config = dict(
    model='image diffusion model',
    dataset='photos of arthropod specimens (BIOSCAN-5M)',
    train_examples=195000,
    image_size=64,
    grayscale=True,
    horizontal_flip=True,
    conditioning='none',
    arch='uvit',
    objective='epsilon',
    cond_dim=256,
    norm='layernorm',
    norm_position='pre',
    hidden_act='star_relu',
    mlp_ratio=2,
    head_dim=64,
    fused_qkv=True,
    qk_norm=False,
    parallel_block=False,
    inner_norm=False,
    patch_size=[8, 8],
    layers=12,
    width=128,
    positions='learned',
    init='kaiming_normal',
    residual_init='scaled_by_depth',
    optimizer='soap',
    beta2=0.99,
    learning_rate=0.002,
    beta1=0.95,
    shampoo_beta=0.95,
    eps=1e-08,
    precondition_frequency=10,
    max_precond_dim=512,
    one_sided=False,
    adamw_lr_other_params=0.0015,
    max_steps=10800,
    batch_size=512,
    epochs=28.4,
    lr_schedule='cosine',
    final_lr_fraction=0.05,
    warmup_steps=1080,
    weight_decay=0.0,
    adamw_weight_decay_other_params=0.05,
)
Rows from block 3 of a small image diffusion model, named by matrix and row number. Rows with one number belong to one neuron. Each number is 128 + 32 x the weight over its row's rms, rounded and kept within 0 to 255. All counts start at 0. Numbers have three digits each. After the name is the row's rms in percent of the matrix's.
After each neuron's rows are labels from the 100 images, of 14848 (inputs lightly noised), where the neuron reaches its highest value: "colour at peak" is the nearest of a few named colours to the mean colour under the peak. Only what is clearly more common there than usual is listed. The data: photos of arthropod specimens (BIOSCAN-5M). In brackets: how many of the 100, against the usual share in percent.
# fc1: MLP up (model.blocks.3.mlp.fc1.weight, 256x128), inputs 0-127
# fc2: MLP down (model.blocks.3.mlp.fc2.weight, 128x256, transposed), outputs 0-127

fc1.207 066:085078144116189088134113140055074129129151087125127191103162104081111140113129151186161139149138100154111148112150100117076138106117141106150089159119154143085134126112157134142196093117103117112070062153140131175137158153120165156135163054147151195154149114120151104156106089127122154138141167169143074191077091129145113136132211149082162104105139184093164119076164125072150123147119
fc2.207 076:180127084115094165120152136139115126163053152096127102127153191118123075158091124115113173122136117104168151116112137129180162117129113107053171163104150081104090110136086129149081124107138177099166153167102176142166076080157053109091063169114093156144093125148111145112132135184126150093094148128117186098146127159137126125170097082178097187130067150108103102149109120180166159081141
colour at peak: grey (99 vs 35.8)

fc1.67 112:154149208098135142126160103172100182101171124145141152142119146086132155123080150058119143116115190093135168153145111112155116124102113145089100060168141069184106104194157094154203097080133187092135121160083145162106100061176158144153152144122146145087124082082090111143125107116097149117141117130107056175096155118121133147101099136150174094091133136089139159136089101118169159092152
fc2.67 101:062174151151108156137113113126124135126123162127127159126109116093136129161141073149146112130171136144146127077102117097086135130030088162205075099155087133102149111049157081161131184090104153171103109132185148089083119138126143163097148134109120150112086145116116113104082131114098067126147107105167124135151158089191174159068148215093137097177142153120120084129107140081139090148160
colour at peak: white (99 vs 63)

fc1.28 102:146107060108115100052117132130111152175052128116153151150148147094158101145112130191157088099086109140121140105154163143133153134166101156138142163085140156086194136110132131060121105078122140112112077212160137119197105134119206060103107139132117163150109150124073179130091076155148111079092106113126078131166101124149110148142182155136101096170124195122132122091095146114147132101120
fc2.28 119:077094141154097191191139096157090167184141065093123099094095117141080137198125124107111123130143143128130076154134097128190092186101171138128096132080123073120105119142123123125108158103091153147149120129141114110110203132149101177146158136100140153080145121175115168103155158132150116111140114154061118117037182105114187078170131073094117119104115110157093127150160165105118111111196
colour at peak: grey (84 vs 35.8)

fc1.216 143:106110169138112074137138078178106092100147170158196188100096116103159140157084118117087126155077120133135152160138199126150085142100155089139107169064105158088117107096125052125141136208180125099125172124118137134138170125203081129147159140154170137129160134186118085103172137153138056131154114087142134106151111141094135155035167122137124129133126158168117139074148105151151111121119
fc2.216 102:160163091070133178100104170100039064117104101138160093111123145116105115142101112139078104143116153117091100088127065168106110148083192133129081112115125163200138107140157180122171118129121156210124103112132102168139074122125144108069162141110146172149125148101144117132140137138115175183112131121137147184134121124073122072088166159106135135158098089203095100163154075134109140085154
colour at peak: grey (87 vs 35.8)

fc1.84 077:090115081105137174108158130066101144166132076159108104119057204143055126089123117160186108180073191111139119132130132105144139159156127129125154149096111150133120109160127147191159133053093127127167177133143119150125045066110136098131168162174131136110173171125139152107109154131159165119147112171150148102108142087145075154150150083111119080109091131163095175071114163087141103126109
fc2.84 091:158134147165114091149125172153120130099103150129132141107158072070179127172159144097096145084090106127102125122141056099191082173122132105131134157095157140150146140116100123093102186119123142148187098076151105091168147164145081059117063085174115101118142111144136122167169097127167139097129135076153034145118131140070120177115165127112148135097112102107227140159122115168112143160164
colour at peak: black (60 vs 1.2)

fc1.182 106:134064140153167089092139153127137116184112157087103144146161159078088083136141081186189079109171152129152068100127140105162136124171170107130095201144086153123156087132167174117116142108172147163104078119120148150116074112173123128186089175111158154140119096187136138114183071128139166124106109145126122113168094088151170112140214156166134086128085143106174127122137150142105130076113
fc2.182 122:195121185120201171084147118106120132118106146158170119125116127092149115091103149179183126081141161138139177113108187098157164137110155110155106174135119129137150139166188110154100045109174065136112187111100049155137172111138129158167154177107161142194118143135139122149124100106167097122133173105101184153133118165152107153154149181136056115109161157118122133154176110071107110106117
colour at peak: black (69 vs 1.2)

fc1.215 112:072141134066145143115163113121056119137102096119108151100071123122101136135151193113156192150113126096183112120102108155082157146140145081172091125154093117158119190097056124137122151091125171093110132126108139089145097201180131178116096089077116089131107178145172095177162110094088141123133112086098117072128148196160135145177112121125080170142142137146107088098128152181172168142137
fc2.215 127:069052137161115125131132141109155079097113140157168114106136181150161130138169126069115095153119119156128188131193102073132122100077128123179146085096079086102139143071156097142121092134143072062125080097095055146115132123153159162177086094121148106147156099164103131126184102196118129129056174126159167195136094107167151084100118115121155099146131156138115120153101140125104169115125
colour at peak: white (96 vs 63)

fc1.172 091:070188096160097110138160133128124126116114169102143111060134159093111088120097094025142163097151151094127080155123057137107133095070154145163075136093145156120130130174161113144095152176134110136139111085129160101107181135141083175144088139145175146129174046142143101107132152128136134188132118175125201086108129141094100122203110142092130148143168143122105165108142126166081112131173
fc2.172 110:103161119164191130169170109139166093117142092146106171113134147109127139164098131138097125090161114060137138102120105159142127181112098155150128109126137121116179053115109151191139097126166120125091129094179077125154156105141154135161128127164113135159098166128123101094115121129045149107109119120125104110052200084099118133114116051184111190127142082158108109165107190108097177096211
colour at peak: white (99 vs 63)

fc1.30 084:111134145174120095158152149141105166165123081055105171197111067141132098131092125095167138150135117065074122171140111193105193102156127153103139132116116115132090139147181143137142099154109102097177098116112104111124172153137095155144149135126097102095064114131087138104163139137153105159213089129155130146083134208175118121067090096216151113147154137122151125126135083183143150139161
fc2.30 087:120119109114117134097147169129132209106146152201099123132192166178120150123139130110106149136067108158156185106124116122113112145152139133135118146120150126113121083082146101083067185156178154163094140107144134146088132095105126151072129135130083133145183117176124119179001110127091117068043188124130111129120149112136140107172192152132138139162089132106130102171141163105094096114144
colour at peak: white (99 vs 63)

fc1.48 083:127089143069115145105172144094112172143143108142109144184156123132128117133161168113120122116100150104155142075140113061143107154114118110195163094108106111192135155139215121158107163125128076139093164115122108122177102139147139139086161160106156075162047118158134154100196088118078107118140192153152161079106124198163123087143169149158122147105111137084096141108118071173083143067096
fc2.48 088:126102112135179094184122182143075115167168154126078216072098165128120132148121094114131106139108075082107114159081159189141122144125106146139130113164132156128156106196069131102145147120121110112196105131188162118060098165128160162151199124132088103129099123100162145144093144136167117110122167135162076153073061170119170101123087155142169115111085087179127110116134109169129116131098
colour at peak: grey (84 vs 35.8)

fc1.122 075:148123074155115172078162141111089116156120180100092134137112098046096087079121134135140156111099099098094119191151112158129141073133114065151084109179123130181138067093078141162211134140124136150132161099092135158132155096109103150066155116123130132133140153106106018097109130078098100149140172120166168150150129108165093153070093099106130170143143109144084159146140108114086129120159
fc2.122 078:173172135150184115104093064140170098133128162151105132131122131138059146080142148108147175110148096119098182167127060130119140111059163129120104138164098133119135160162103142099161132123097118140156145090022142083155121159165158133116143098126147176100179052052139135086131095154144113161060144134168109145148151107071117113168098124072147082151114123105185160087156141154114128129114
colour at peak: white (100 vs 63)

fc1.97 083:131057120189159114115171114175127139125137089127079099122171132150090104157131136072105092079146066059098164103112091119140124151131179132079105094137131133115096074128140115148117129079105101100135127111138082153072131106128136135181147164142146147144166154135118049177130088111091176112163136102131104155127092166181105177157128159208167051122102127109093125170111179156076128140090
fc2.97 094:118185145119151082122094187106106119158124149121171164139083165100171141093119109136130140134094162161192047128154176144102131114157105121104125129151100098143150137123121167106166118174121176128128124102104176067137169095098112110082130099115109106116065116132141222131117147168143089155153093159148149081121147080077168046083147113096126178129143115146178182080117086075169131099126
colour at peak: black (40 vs 1.2)

fc1.219 085:119127147193183135149138105108177129129145155114133071149132153126125114145083135075125172143157151098105099216145078178167123131102162197145106098142105103082110087107133140190129090140158146151130104092065114125119163157168062184043173097085106139137142098066102107137101115123123119155101141118158159097090133112116171150133069073133187135134122098129106119186127111104143066148127
fc2.219 148:121131102161078160120157157158087047145131113092110183155119194131167152175118175134138173071052120122108152140136150085080137077090054129152118130085113188112112130134153130120156096097103104051132062182179144118161126166159105122098084181134121159143140103150137097152116118136115181116107113149111156162155126148091084115104136152119141101163176179108182140082096127171118144158122
colour at peak: white (100 vs 63)

fc1.1 097:129084149109144098123119135075110107134178135152085146093136096118153112128086118120107160155155083121095159136079159100127121125136108117177130046099145119076119086148132109153152132116132101149074173124165162154097136137155073150102136062104165151107060095103178064088161131135109125140085220156175169060095086116152123082180101166140173119111151062089102160140108077125110133156130
fc2.1 091:157133151114184168145102129069101175149134140104098123060188058106167139145156149156095182125192123130180106150127102157142136183076142148157203094067162108086123127103162141139142133187130122169157181118095131156123188127130095097096170046084126124117084161119152064130121138112125088111123170160142106105103158151105118122103104129145189147083119122102099161125154098091096103147106
colour at peak: white (100 vs 63)

fc1.16 108:095138156162151127113156154164126167158110191111118113147121190114145157151097160042109147125117154098164183177133131134125153147074123181193104083173067109162113109103155103183155144095144195117161122114046090125099163115137119173100156140093100151136139136071106088148087116122097155195146123094169108102153158153161148181114110114158198125167160142108115098127117147128158114071150
fc2.16 166:137087125126052106135131149117176134060191113140112119179138121151141082083173077115087091093128134124120081139160120121110086166210071138077187123138149129104075137080088153109121118112143104128142131091178115140167109095100156162143169131124122091163143167164141137168133117122123149128220131177147077124063075109111115122126165094142062174096114101141131156163119126184122141099091
colour at peak: white (100 vs 63)

fc1.68 091:099083103210109131090104155124111132106126094135172138143154083116074145074154156131097143166166108146140143131096162115119126112105117111129127069156120117094103141102105153132184127143194122172143118128092085116072144123140175110134048093107096169129053150167127115092056125120127139147161136077060143174100124134165150125126068052178167102104175090110163148136089139163138137064136
fc2.68 098:142148174093121142155133164155063088126070161131096131045118122151073140147117046156139094100154172146096191111132136123151128122101100093158128173058098146129162095205101114087166104152124184126141090135124149140148193149150066148116143140103121111156144099132110098198187118097098099128114138142131166092187114133137118176134096143103199136159166082092112084107124133106139145155153
colour at peak: white (96 vs 63)

fc1.13 097:186143143152126079089155114196117091113172129152121078159103124143150143039118123106129125169123110134059173104104112131132136138149114136118104109135123156134139099175167108094137191102130096152128169099096164094131093109113154125144164066105115050161133148073169122121174126099098158086194206102105152111142137130138130125093055146110084122096063071112129182103130092109180098142111
fc2.13 100:127108120143121103144101150083193130151138144160109130170097058158137154132092135129125064157143147146128090095123120117095121138189125137091126102168128117196188173142081162209124120141193095144094144139168110166134114081101127145168101053098123117176147124117161140087106180150126138104151119124135077179068144167123126137065066054186097165124122132154137108158171105119115118101172
colour at peak: white (100 vs 63)

fc1.53 097:122145079169156120089163151128113126100127102124106111144062140203158142144160109152121137062130133145138117178165181151179114147115182126106154123145059090094109121122132108140093116107074109112129104140178113122133162177091130074100094139140112070137204111095162121102167129144137096193114125205156125096149155083069073156157118152161121110147117145172110129204118113102114126179201
fc2.53 084:052104095164141101139154140167112133168071170118111101144130173107136127220144105180151155130118146127121139088098113115124185107089095196163140143121168191136163144112146094158162148074132134085117152114194139135047135100157111154116190088163112190128140099117114117130044144115145138086072144142157116111119132093154087133084157173090110135165124151164122054130149111138131135100105
colour at peak: grey (92 vs 35.8)

fc1.187 137:121081115077157177142134142127170168144102119182088121136106137136171121108108138166108150130096124090143089063111090123175153094088135109150143138151118155095136145190156133146103099139114186124113150126159138122138141101158127076169135106051182095087171127158071081114144045128113111180181148084115121154129144113146227119084095167121109145160173121105168097098116091130093167179179
fc2.187 116:127083150126094110095151122133137201136101109143176107234147165166077157133108109090137117091152121095158100110153111131113188167114140089160098160161098138136121091157137141147105158091071098123102126153126141112065148186164109148095145147181179099065079106138099083095136121074094160110114142106158107111133083120161178169075116062134143108131087125109107149105153126137068095075083
colour at peak: grey (78 vs 35.8)

fc1.0 099:094176157167090107195116165132171083150152180106116119101079147110119112120088125071097129145151150075098129178093140079127098161198170156104134142135112111158094121143113161195078147105075118119097180077132104163176109072083096147140095113084170131120195109147119144105112143135168135106188168105094118150089133113134103152134133089087162182154164106079126132154105136116124152139207
fc2.0 111:099121071156105153123129093146107167118098153166092078115092109125092119141141114132163109124083090140103097094124109124109103165113134124127099068143130076071176104121095123070144131139087102161176181089097111189149136141107190161120209063147143199146165071172114111163096159129110129097130126158145089079072172139127179138115138173130143102131091045111123157087139088086132101101123
colour at peak: white (100 vs 63)