Weights of a small image diffusion model: patch size [8, 8], batches of 512.
Rows from block 2 of a small image diffusion model, named by matrix and row number. Rows with one number belong to one neuron. Each number is 128 + 24 x the weight over its row's rms, rounded and kept within 0 to 255. All counts start at 0. Numbers have three digits each.
After each neuron's rows are labels from the 100 images, of 14848 (inputs lightly noised), where the neuron reaches its highest value: "top examples" is what is common among them. Only what is clearly more common there than usual is listed. The data: photos of arthropod specimens (BIOSCAN-5M).
# fc1: MLP up (model.blocks.2.mlp.fc1.weight, 256x128), inputs 0-127
# fc2: MLP down (model.blocks.2.mlp.fc2.weight, 128x256, transposed), outputs 0-127

fc1.178:118139142145095125128134107144149101115145117098120157077117092101113147135122135163130110106126140064115150096134187078096111184149116122138144153146113148098113184106131111108145155106108159138096119144157109167151146159105142117121158157129149161142122134112124140111113125107122107116087149141185125129158114174147109118136108144142146126141170113099099136121135164148168140084149
fc2.178:101108118128156105126103133099091141164114135115133111127116115110114093128156123115135136143114112147169116136140138157156142140131167071120148130148135096134204104092092111122098103170126091125149163156072162133128097141134139127092119129115133088108123120172149127121142119127166158115138105140101143103115096059123156127107175128133124101121149099149140142168110131073115148145128
top examples: order Coleoptera

fc1.211:122111149131137161171117141109115099111181110111134139140158149111104096156102143123106095150094115126140134087119119131124161156170137105120138132125157105154139156163150127104125127137109144153141129121132117131158103098173148157147150141126162160141094116180113131156127103172151150150134153127087132145128107156179174082114200155129152142087112124123131112097121153143122099093106
fc2.211:113112129129092168162135145170144133174109140129112169167140095139105150138164142132151123148125119137161123110125114110129142148104114127142121161115150114101145134150123140105157123099120103101128152172155130110117161128154102160099153115175115172102144148176128144081080119160102110092099159126125121086119099138160158118145161136113150124121105134087096096056109118135116117113113
top examples: order Hymenoptera

fc1.96:121117100161119128112146145145157108152123149077106128090130126109136163148134134122128126120121163119118075143110113082109109137099140085176158125134113150158100117122091113167124135153107092149173111148124155136131153118148125148109115172137126156136146099098136094137126086119135132128105139157114176160149124108153083156108157101106132094166120158143122114121117060107072117098128
fc2.96:161135128144120115158143119121124151120116134138165116113133136164156101118088151187138089118095143134110156161089127143158128121127107089121135177142155126116137092133151120116172128129138093139096086117120104097135111121107106154111174158102065135109156147145137179106153141182128132144121114173163133135091110104120139171100104136131130138155106119094145143106139176103118120136159
top examples: order Hymenoptera

fc1.92:171101121142137094127127122179115106137114087117136166116104152128172114148110136121142100079161118093120127160153092141142130092095138141102118140123100119095098096111155092138139142141126148139105100122168132130132162172139128099091104160131131153146133124117145106129164118121084147160159116128181144116069111123119077076141147154145138101180150122114137099117110097110124132129126
fc2.92:129116140152093155119112097115118143144115155133090106110132137140134158108119150151102145136108165078106112101141179076097125146086124100127138112120116069130119154101129111101122129115107110135113167153143146086123104107083099141106146122172182143094146112168129134103153137136149106109100131151115068107157136113141085128091098118125111118121105144086106101133161090118132149116144
top examples: order Hymenoptera

fc1.34:121151133110134132147118087129124085156114141134085107130122110155146106113136147104108144126130141157122160159136104106147090109110099140061128150129172112114179090110137129144099163111144128130106134141146116152153149120154115127112048130139090103112110134109144123062144105164099152169116085139132101105117143097131107107149128114124146152130080129127155081115111135107126098157157
fc2.34:124133133096170112114130089137119103151133163140097108133120105133088133112109146112092084131139142131115148146164103134161097104134093152065135128144173125127167133107128145128086198122161126120109145152122142141133171113154126121144079129130099108104121132115120142065141105159127160163114091160106115104140149132179127133135128111135167168140076146128128102123142126107103112143149
top examples: order Hymenoptera

fc1.19:141128134155142142138099138111121182139140094145156148101134130118126150153109106135097097098112126157141109136134149118126115116119123114131148082132172120103124125134150157109131105150118157108112103162140103138109130122123138087105131156141141178126108126115147098151131097172149129133081090147142117122117115124144140093102204165193190110091158126116102138109111149131091187114109
fc2.19:110123158073103126124095117134147141139152151104097137096125143127116066182115103117156106099156153089164117125113116110112140138108100162100124129123177062112134109122128162122110119113112123138141160157176125096117152121138116138134126173110158149087134124151129117151124143136124126123115061138160130125092121108083144143135178133165162126132135152157134126148116147144089122096159
top examples: order Coleoptera

fc1.232:127127101125148145129146160135153110163133123149139109119144180154124130141127127111144127147107159123107109119090146123129166122130165142141150103109079129131154089108084159125157177099103090141133139122129103142150132153100109137143145074139109141160133099136143109139153132136175168118179169115129126086155116152138175154171203123095123163130122136163121147115114149110088125141118
fc2.232:083150133169153127099103146120159092158108155143118107123158115183116114170113135121143141092125099103146124121094125086137138118116135116145106127115117103118155128091101126154103120173099110145149176086119130113122143156130147164124106142127124147167153126139161126111134153177137100184101130107125140084194150158186178128140148135101139141122127119129111086129123107117140113119134
top examples: order Coleoptera

fc1.90:136121147142166132115130163120092091175114099137127124126130161115131104137105113112130142142129128130114095140116170142156121149125121129118129127118099112120125112119142110100127170133113136151122140103148071142110125168142073160153133139097148139145131140157118137144169138151139143141141188152150122086112177137167105137139147151213147117166102074094097169096093129131128111162136
fc2.90:121139110118128170123130115142123121132110145100103132104143117136129099094136113140095146104160123122135162133140168090127167127108158149196155160110142135134184119124125153151089132133072104146118168145158106139153146123130133103066134135185160151140133119144088125120133124135138107166089135082169154135141101128137117136136158133130144091096101096112160073137134097105115113146110
top examples: order Coleoptera

fc1.166:148137163136150100106131115141176159154162125149158117114144108092122135139094099144138106140123147073104148061139140156127104105159144141120106156109115104139146141118099143125125126106107108145152126158104163111091154143114143129087115168179113112111116084089105122081158130149172144141113116142077107099119138118115164110126141090110172094105110114152108114144133131152105148104108
fc2.166:120143121153114169123119110132087131095112129132107133113126122153137104101150109158116153109124096121127079157125142110118134185119162122135123094148099146149098091115131110121117157175171142109116120146154102158151072122097161141140152110106135152151092137131092159151122080093152085105141084110160166124147112148115098157126137114124082126137144152095096120107090103106164126155136
top examples: order Coleoptera

fc1.132:100120099148089118142107103132148135085120176129144115165106114137096155138115124110138121116131115110118130147151088116098165161130130139109145167097096127100098173092116100098107130127140084093156109124124104138107148147127163107125169140173133129111094109101073155115124188117109108119113127145127106120146152130105143096173144112187092148105106112142125095139136112133112110110082
fc2.132:085158135175119158142092142170105109132124127160161103113133127150099125145099095138093110190142137108115106145077106133132138109124141127114100146107134128175114053139139107110101131151135114128083159122121104137112124142151138147108130148160149103163119156102139128080119139140120147126149137109100123138140179105144116110136139156147100136129120106073102085092139095157096163135138
top examples: order Hymenoptera

fc1.13:127149138115118062153126137120104109115124159179105139162152156143175124144134111124151186110135117140159129185133150128133131119056155135073111166144125125118094118150112109108131154114134124155127113128126154117136135132145128152128132091129099161106120157150150122092096135156115124166118096116167142101079113130109127106128145170115121090144110081118147096098120177127147134114150
fc2.13:129129149160148062116141160114101123110152138149119117121111171121148132094109104106142138128136101121124113152103151160148131128074177154121148159155126151148105154115096117102127163125131090154144148141079188125148103146116151158157143099172089140071112171154115162107117121157151088143134111097166132123094099124131140133104132154115108135130111124117106142102132151105113169122117
top examples: order Hymenoptera

fc1.239:141135119136130185187147135071117141111076075148108117140127114124155138132102159116133119093109151155132147108070145125132092103121122168120082117108152133162143129157122157097118122155114111156139108154110119158089105149120139141091084095135179131141143138120149168126126109130150124147136119089142152096149113141114167093111113099090109122143159134144163107145135125150126168143132
fc2.239:090163106098127145103081150160128120139133185154156137114137128148134151091106116171110144140127112105125120133121131124121175116146151087121146164151128149140166147113138096156147125129140141137114132120162127081138148081106114129148153164122089140138124151147121137128162131136140113154121125197092133159088141143117093145135127162167131187110145142110097174158136157133094090120105
top examples: order Hymenoptera

fc1.103:148112113138101160119130142121115115111060093134106112098184155142150151139134098110117104107125113133138151127125113101112123125156133116127111131119110101120156052132148118135096118170102155149135142157150123111154115136132107107122134141125122149118125122151137090064090149096076134133159102137121104109057115132126100097138168155109135144136112087081141107113104142128162096099110
fc2.103:120082124115121147079131145126143116102106095120096113121117139137134111121111168102130089142182062091131141094106129135144099160162085080162104149138135119148103109110145099187140109118153102108120132109092128119167144131176146148147144119113122118093145120150131144132106127109131139104147104129101101163129125136140157150117132158146131165158085150175111125157076121131123118124092
top examples: order Hymenoptera

fc1.159:143129133054131138137091123145104129108160113113113143174133144116138116146142115126165122089136111124139103161154164159146130149114122097108115162123171125109157133079169137118110121147140155167098169155126133126072122121148140120116103088143149100125148125134088130122085107110086158160131139159132150144104135177115138123160126118152134154161136096134122141125188129176172126131143
fc2.159:118082146153154125105126101084145095159141151159108154138135123167146111143127155143171104112129100122136165101168117093101151179107107116125114134128151153071116104153123152178146140125105132110160101092122129110123139141171149158136149134126098166132138178119125143142169163148145121098110113119135152118133126139154145150123129108127090134159098132117119177155143129090079123178122
top examples: order Hymenoptera

fc1.122:096104122119139109142104144106122152152106087111122173145113117123134117177133139115158122108134085089114137133109133138131080176135077118118167157129105103111117143127140146130125135163143137095147146152172138156097101125163103162093157138155142148119087137140177134108120119088148142131102162189134121118101126131127084133153148115113146119128147079079102107147142122163151096094128
fc2.122:111160114098147111122128141132101146135147104113036162119110171116108145127130144156118144109135103122124105138136144119110106133116126118137091190118151125164125097150145132125127112095151136139133115117193138135131134150143131153131142133167150137128125134146151105120118117115072103132145156138107169121093156129158086118111176134163120130169110115115119143075097090164150166086160
top examples: order Hymenoptera

fc1.4:148127110110161131136109106132102126108126154166121163110140142137173145126132153172152163131137134168109129120113101100113126140110102142109145116153111145110172113123125152161095131128106147157096130091183084116124127114114093155094104146146143152145122059128135109116072145151112135155129094145190133141140114139090134112088105163101103116119102122124147109094102107157156101121171
fc2.4:156110132135168144110153103126071153115158144144140166085114131131141187121148153161157126127163115140126143129105098127136152151134130141141144113113095153102150118090108157150105139123107163127101136102166078110100126133112107158107141148152129139157114081131119117131093129151119110097147090128148141145166114132115182120072101143100088125109122145088103150079126114147159142114162
top examples: order Hymenoptera

fc1.72:174115113088108162114090103139136113134110147116141166155136163111204138119128121118132173113145141131150124118118109105133138120081172121086089123139176130144156089138130107125136103134127152166148106094159118132144109105136148100114121138130112124122159148142183084104135080113142149142122131143151133114147110140103098123132166150145128133147138080130114072139095130133135111119191
fc2.72:185130140113123144085083080106154156118128157096171132154127165114174168109104134106105141134164128085148103130097106090147131160116162106135107147110148139115117120133100121125121113144148122104114106085142115137137087125120154112124129131094130108091115154154156152170125072143148117130132194154111138123160116140105104152112144084142146147147152132129130079162126106135123097124126
top examples: order Hymenoptera

fc1.146:099107125149162115122127109102118178114148110148105131111101127089121134114100130111105121180122099119129154094162144133124139142162157115122123114125163082150124112180123135035104117123127115115151136139146116134187133126139099145116140157124184150114140118111122090132134089152131118151119084130113100120118115089103065122117132090115139103084099130113099136124123112106120093097137
fc2.146:147153134141086125122078102137094141129096140077179167113138126133106113132146104136158152140122091119157108082151110096102144118104120091126136167096159108157087141116151138129146143125123134104117145157158114122148080120169129130115112105185151118152126116132101136131142155150103142115078147112122141146149156122134132097141132181086095127135135163131184137092118118143124175147124
top examples: order Coleoptera

fc1.236:120136118100156163148096115142124132145088129104109139119118149121142096132143124093133157124114161134144135133146133106105131103122148108134150149134116109128142066117107119102085086107138146151111097102132129096090152128088113112103083124131118133105090107089149146116085139109118165158119173142128125182085108121139109068132125186077130086149116105104136137087098114115128093113141
fc2.236:129154111131140189160121155138159148137103138124117138131087145104109122080158147123134163130123150131157118150136136127112161133146151156130161157134108079125117080150111155102109109123152136144144102134134143079089119128124142101124123100139102099139107129101185187133120134099153153122116157132143111162078124141150141095152117182084164130157118090136121181123122136166115139141103
top examples: order Hymenoptera

fc1.220:119151113128133089098119133148126199164123124088139163128073138130137110180098133133172148136122106111149174130139122145123129160104104116108123137139164089112118102115149108122159180129135135096107134132134175136110103141174141190140133124110173126090144113076173132109119101110144130119116131165132132160129180155141147153127102130089106140134137121106112135150124119117154112159128
fc2.220:108125128166125155110132168131162118137099128178109113155117077138112161074157124147131104069148113167126145165123164110120099145132148138147107105154136141147170130136127133116094160192118135123115152127161090089136109160143124146102128171141129149144157149140151119079107128121122119189112151130102149094147092125140124160113139159114158149137150087133093114105135131123117149135127
top examples: order Coleoptera

fc1.189:125136106123062155142099091135122121129111148109118144107164184144116154121126131107151136116123146149126147072169196131152132106120145090138143105112120152142130183115153136124099127137128139087076124151097153142129140138131136106138118121090134129158133127153159116112076144134117100083160138131135115159103128090131145124115154167070119173120108082135122103137108137127107104097136
fc2.189:146099146158139107131135122118105117113136129120137131133098071124170100126117100127121113113111102101126111174119106128071119134114119126123134137165131107172134088160127161140143134149097116148143151098146122126140088116073108156121100155133144141114116118132089155152176077176162135202129114146083129119149128151136109119130103102174100120141124178108126164105107107121136154159130
top examples: order Coleoptera

fc1.161:106164133138133059133138115135127121146082099132108139152139105112134133115114124149131110175144150104162080103132120126168125174117097142142143132125115191142131149135147129098099086115140164119108120138122126147116116132131126132137140168126094132138150130126083180074116131115124158106129161161119080107151113152115110160104124155174165072148122128096117174126131153116094126121099
fc2.161:109171137167118107120112098116176126126151125160106127180149128118110095114108127142159141138161121116130128140132135139139111147148127142127157120104138167177124099096125146151059067141093139130149119122139123116155105115155104179091143156170090145163142124127127115089122140127126139197143129087155105114121133146126123120151166154140156105130135145086127116139145089146146142179121
top examples: order Coleoptera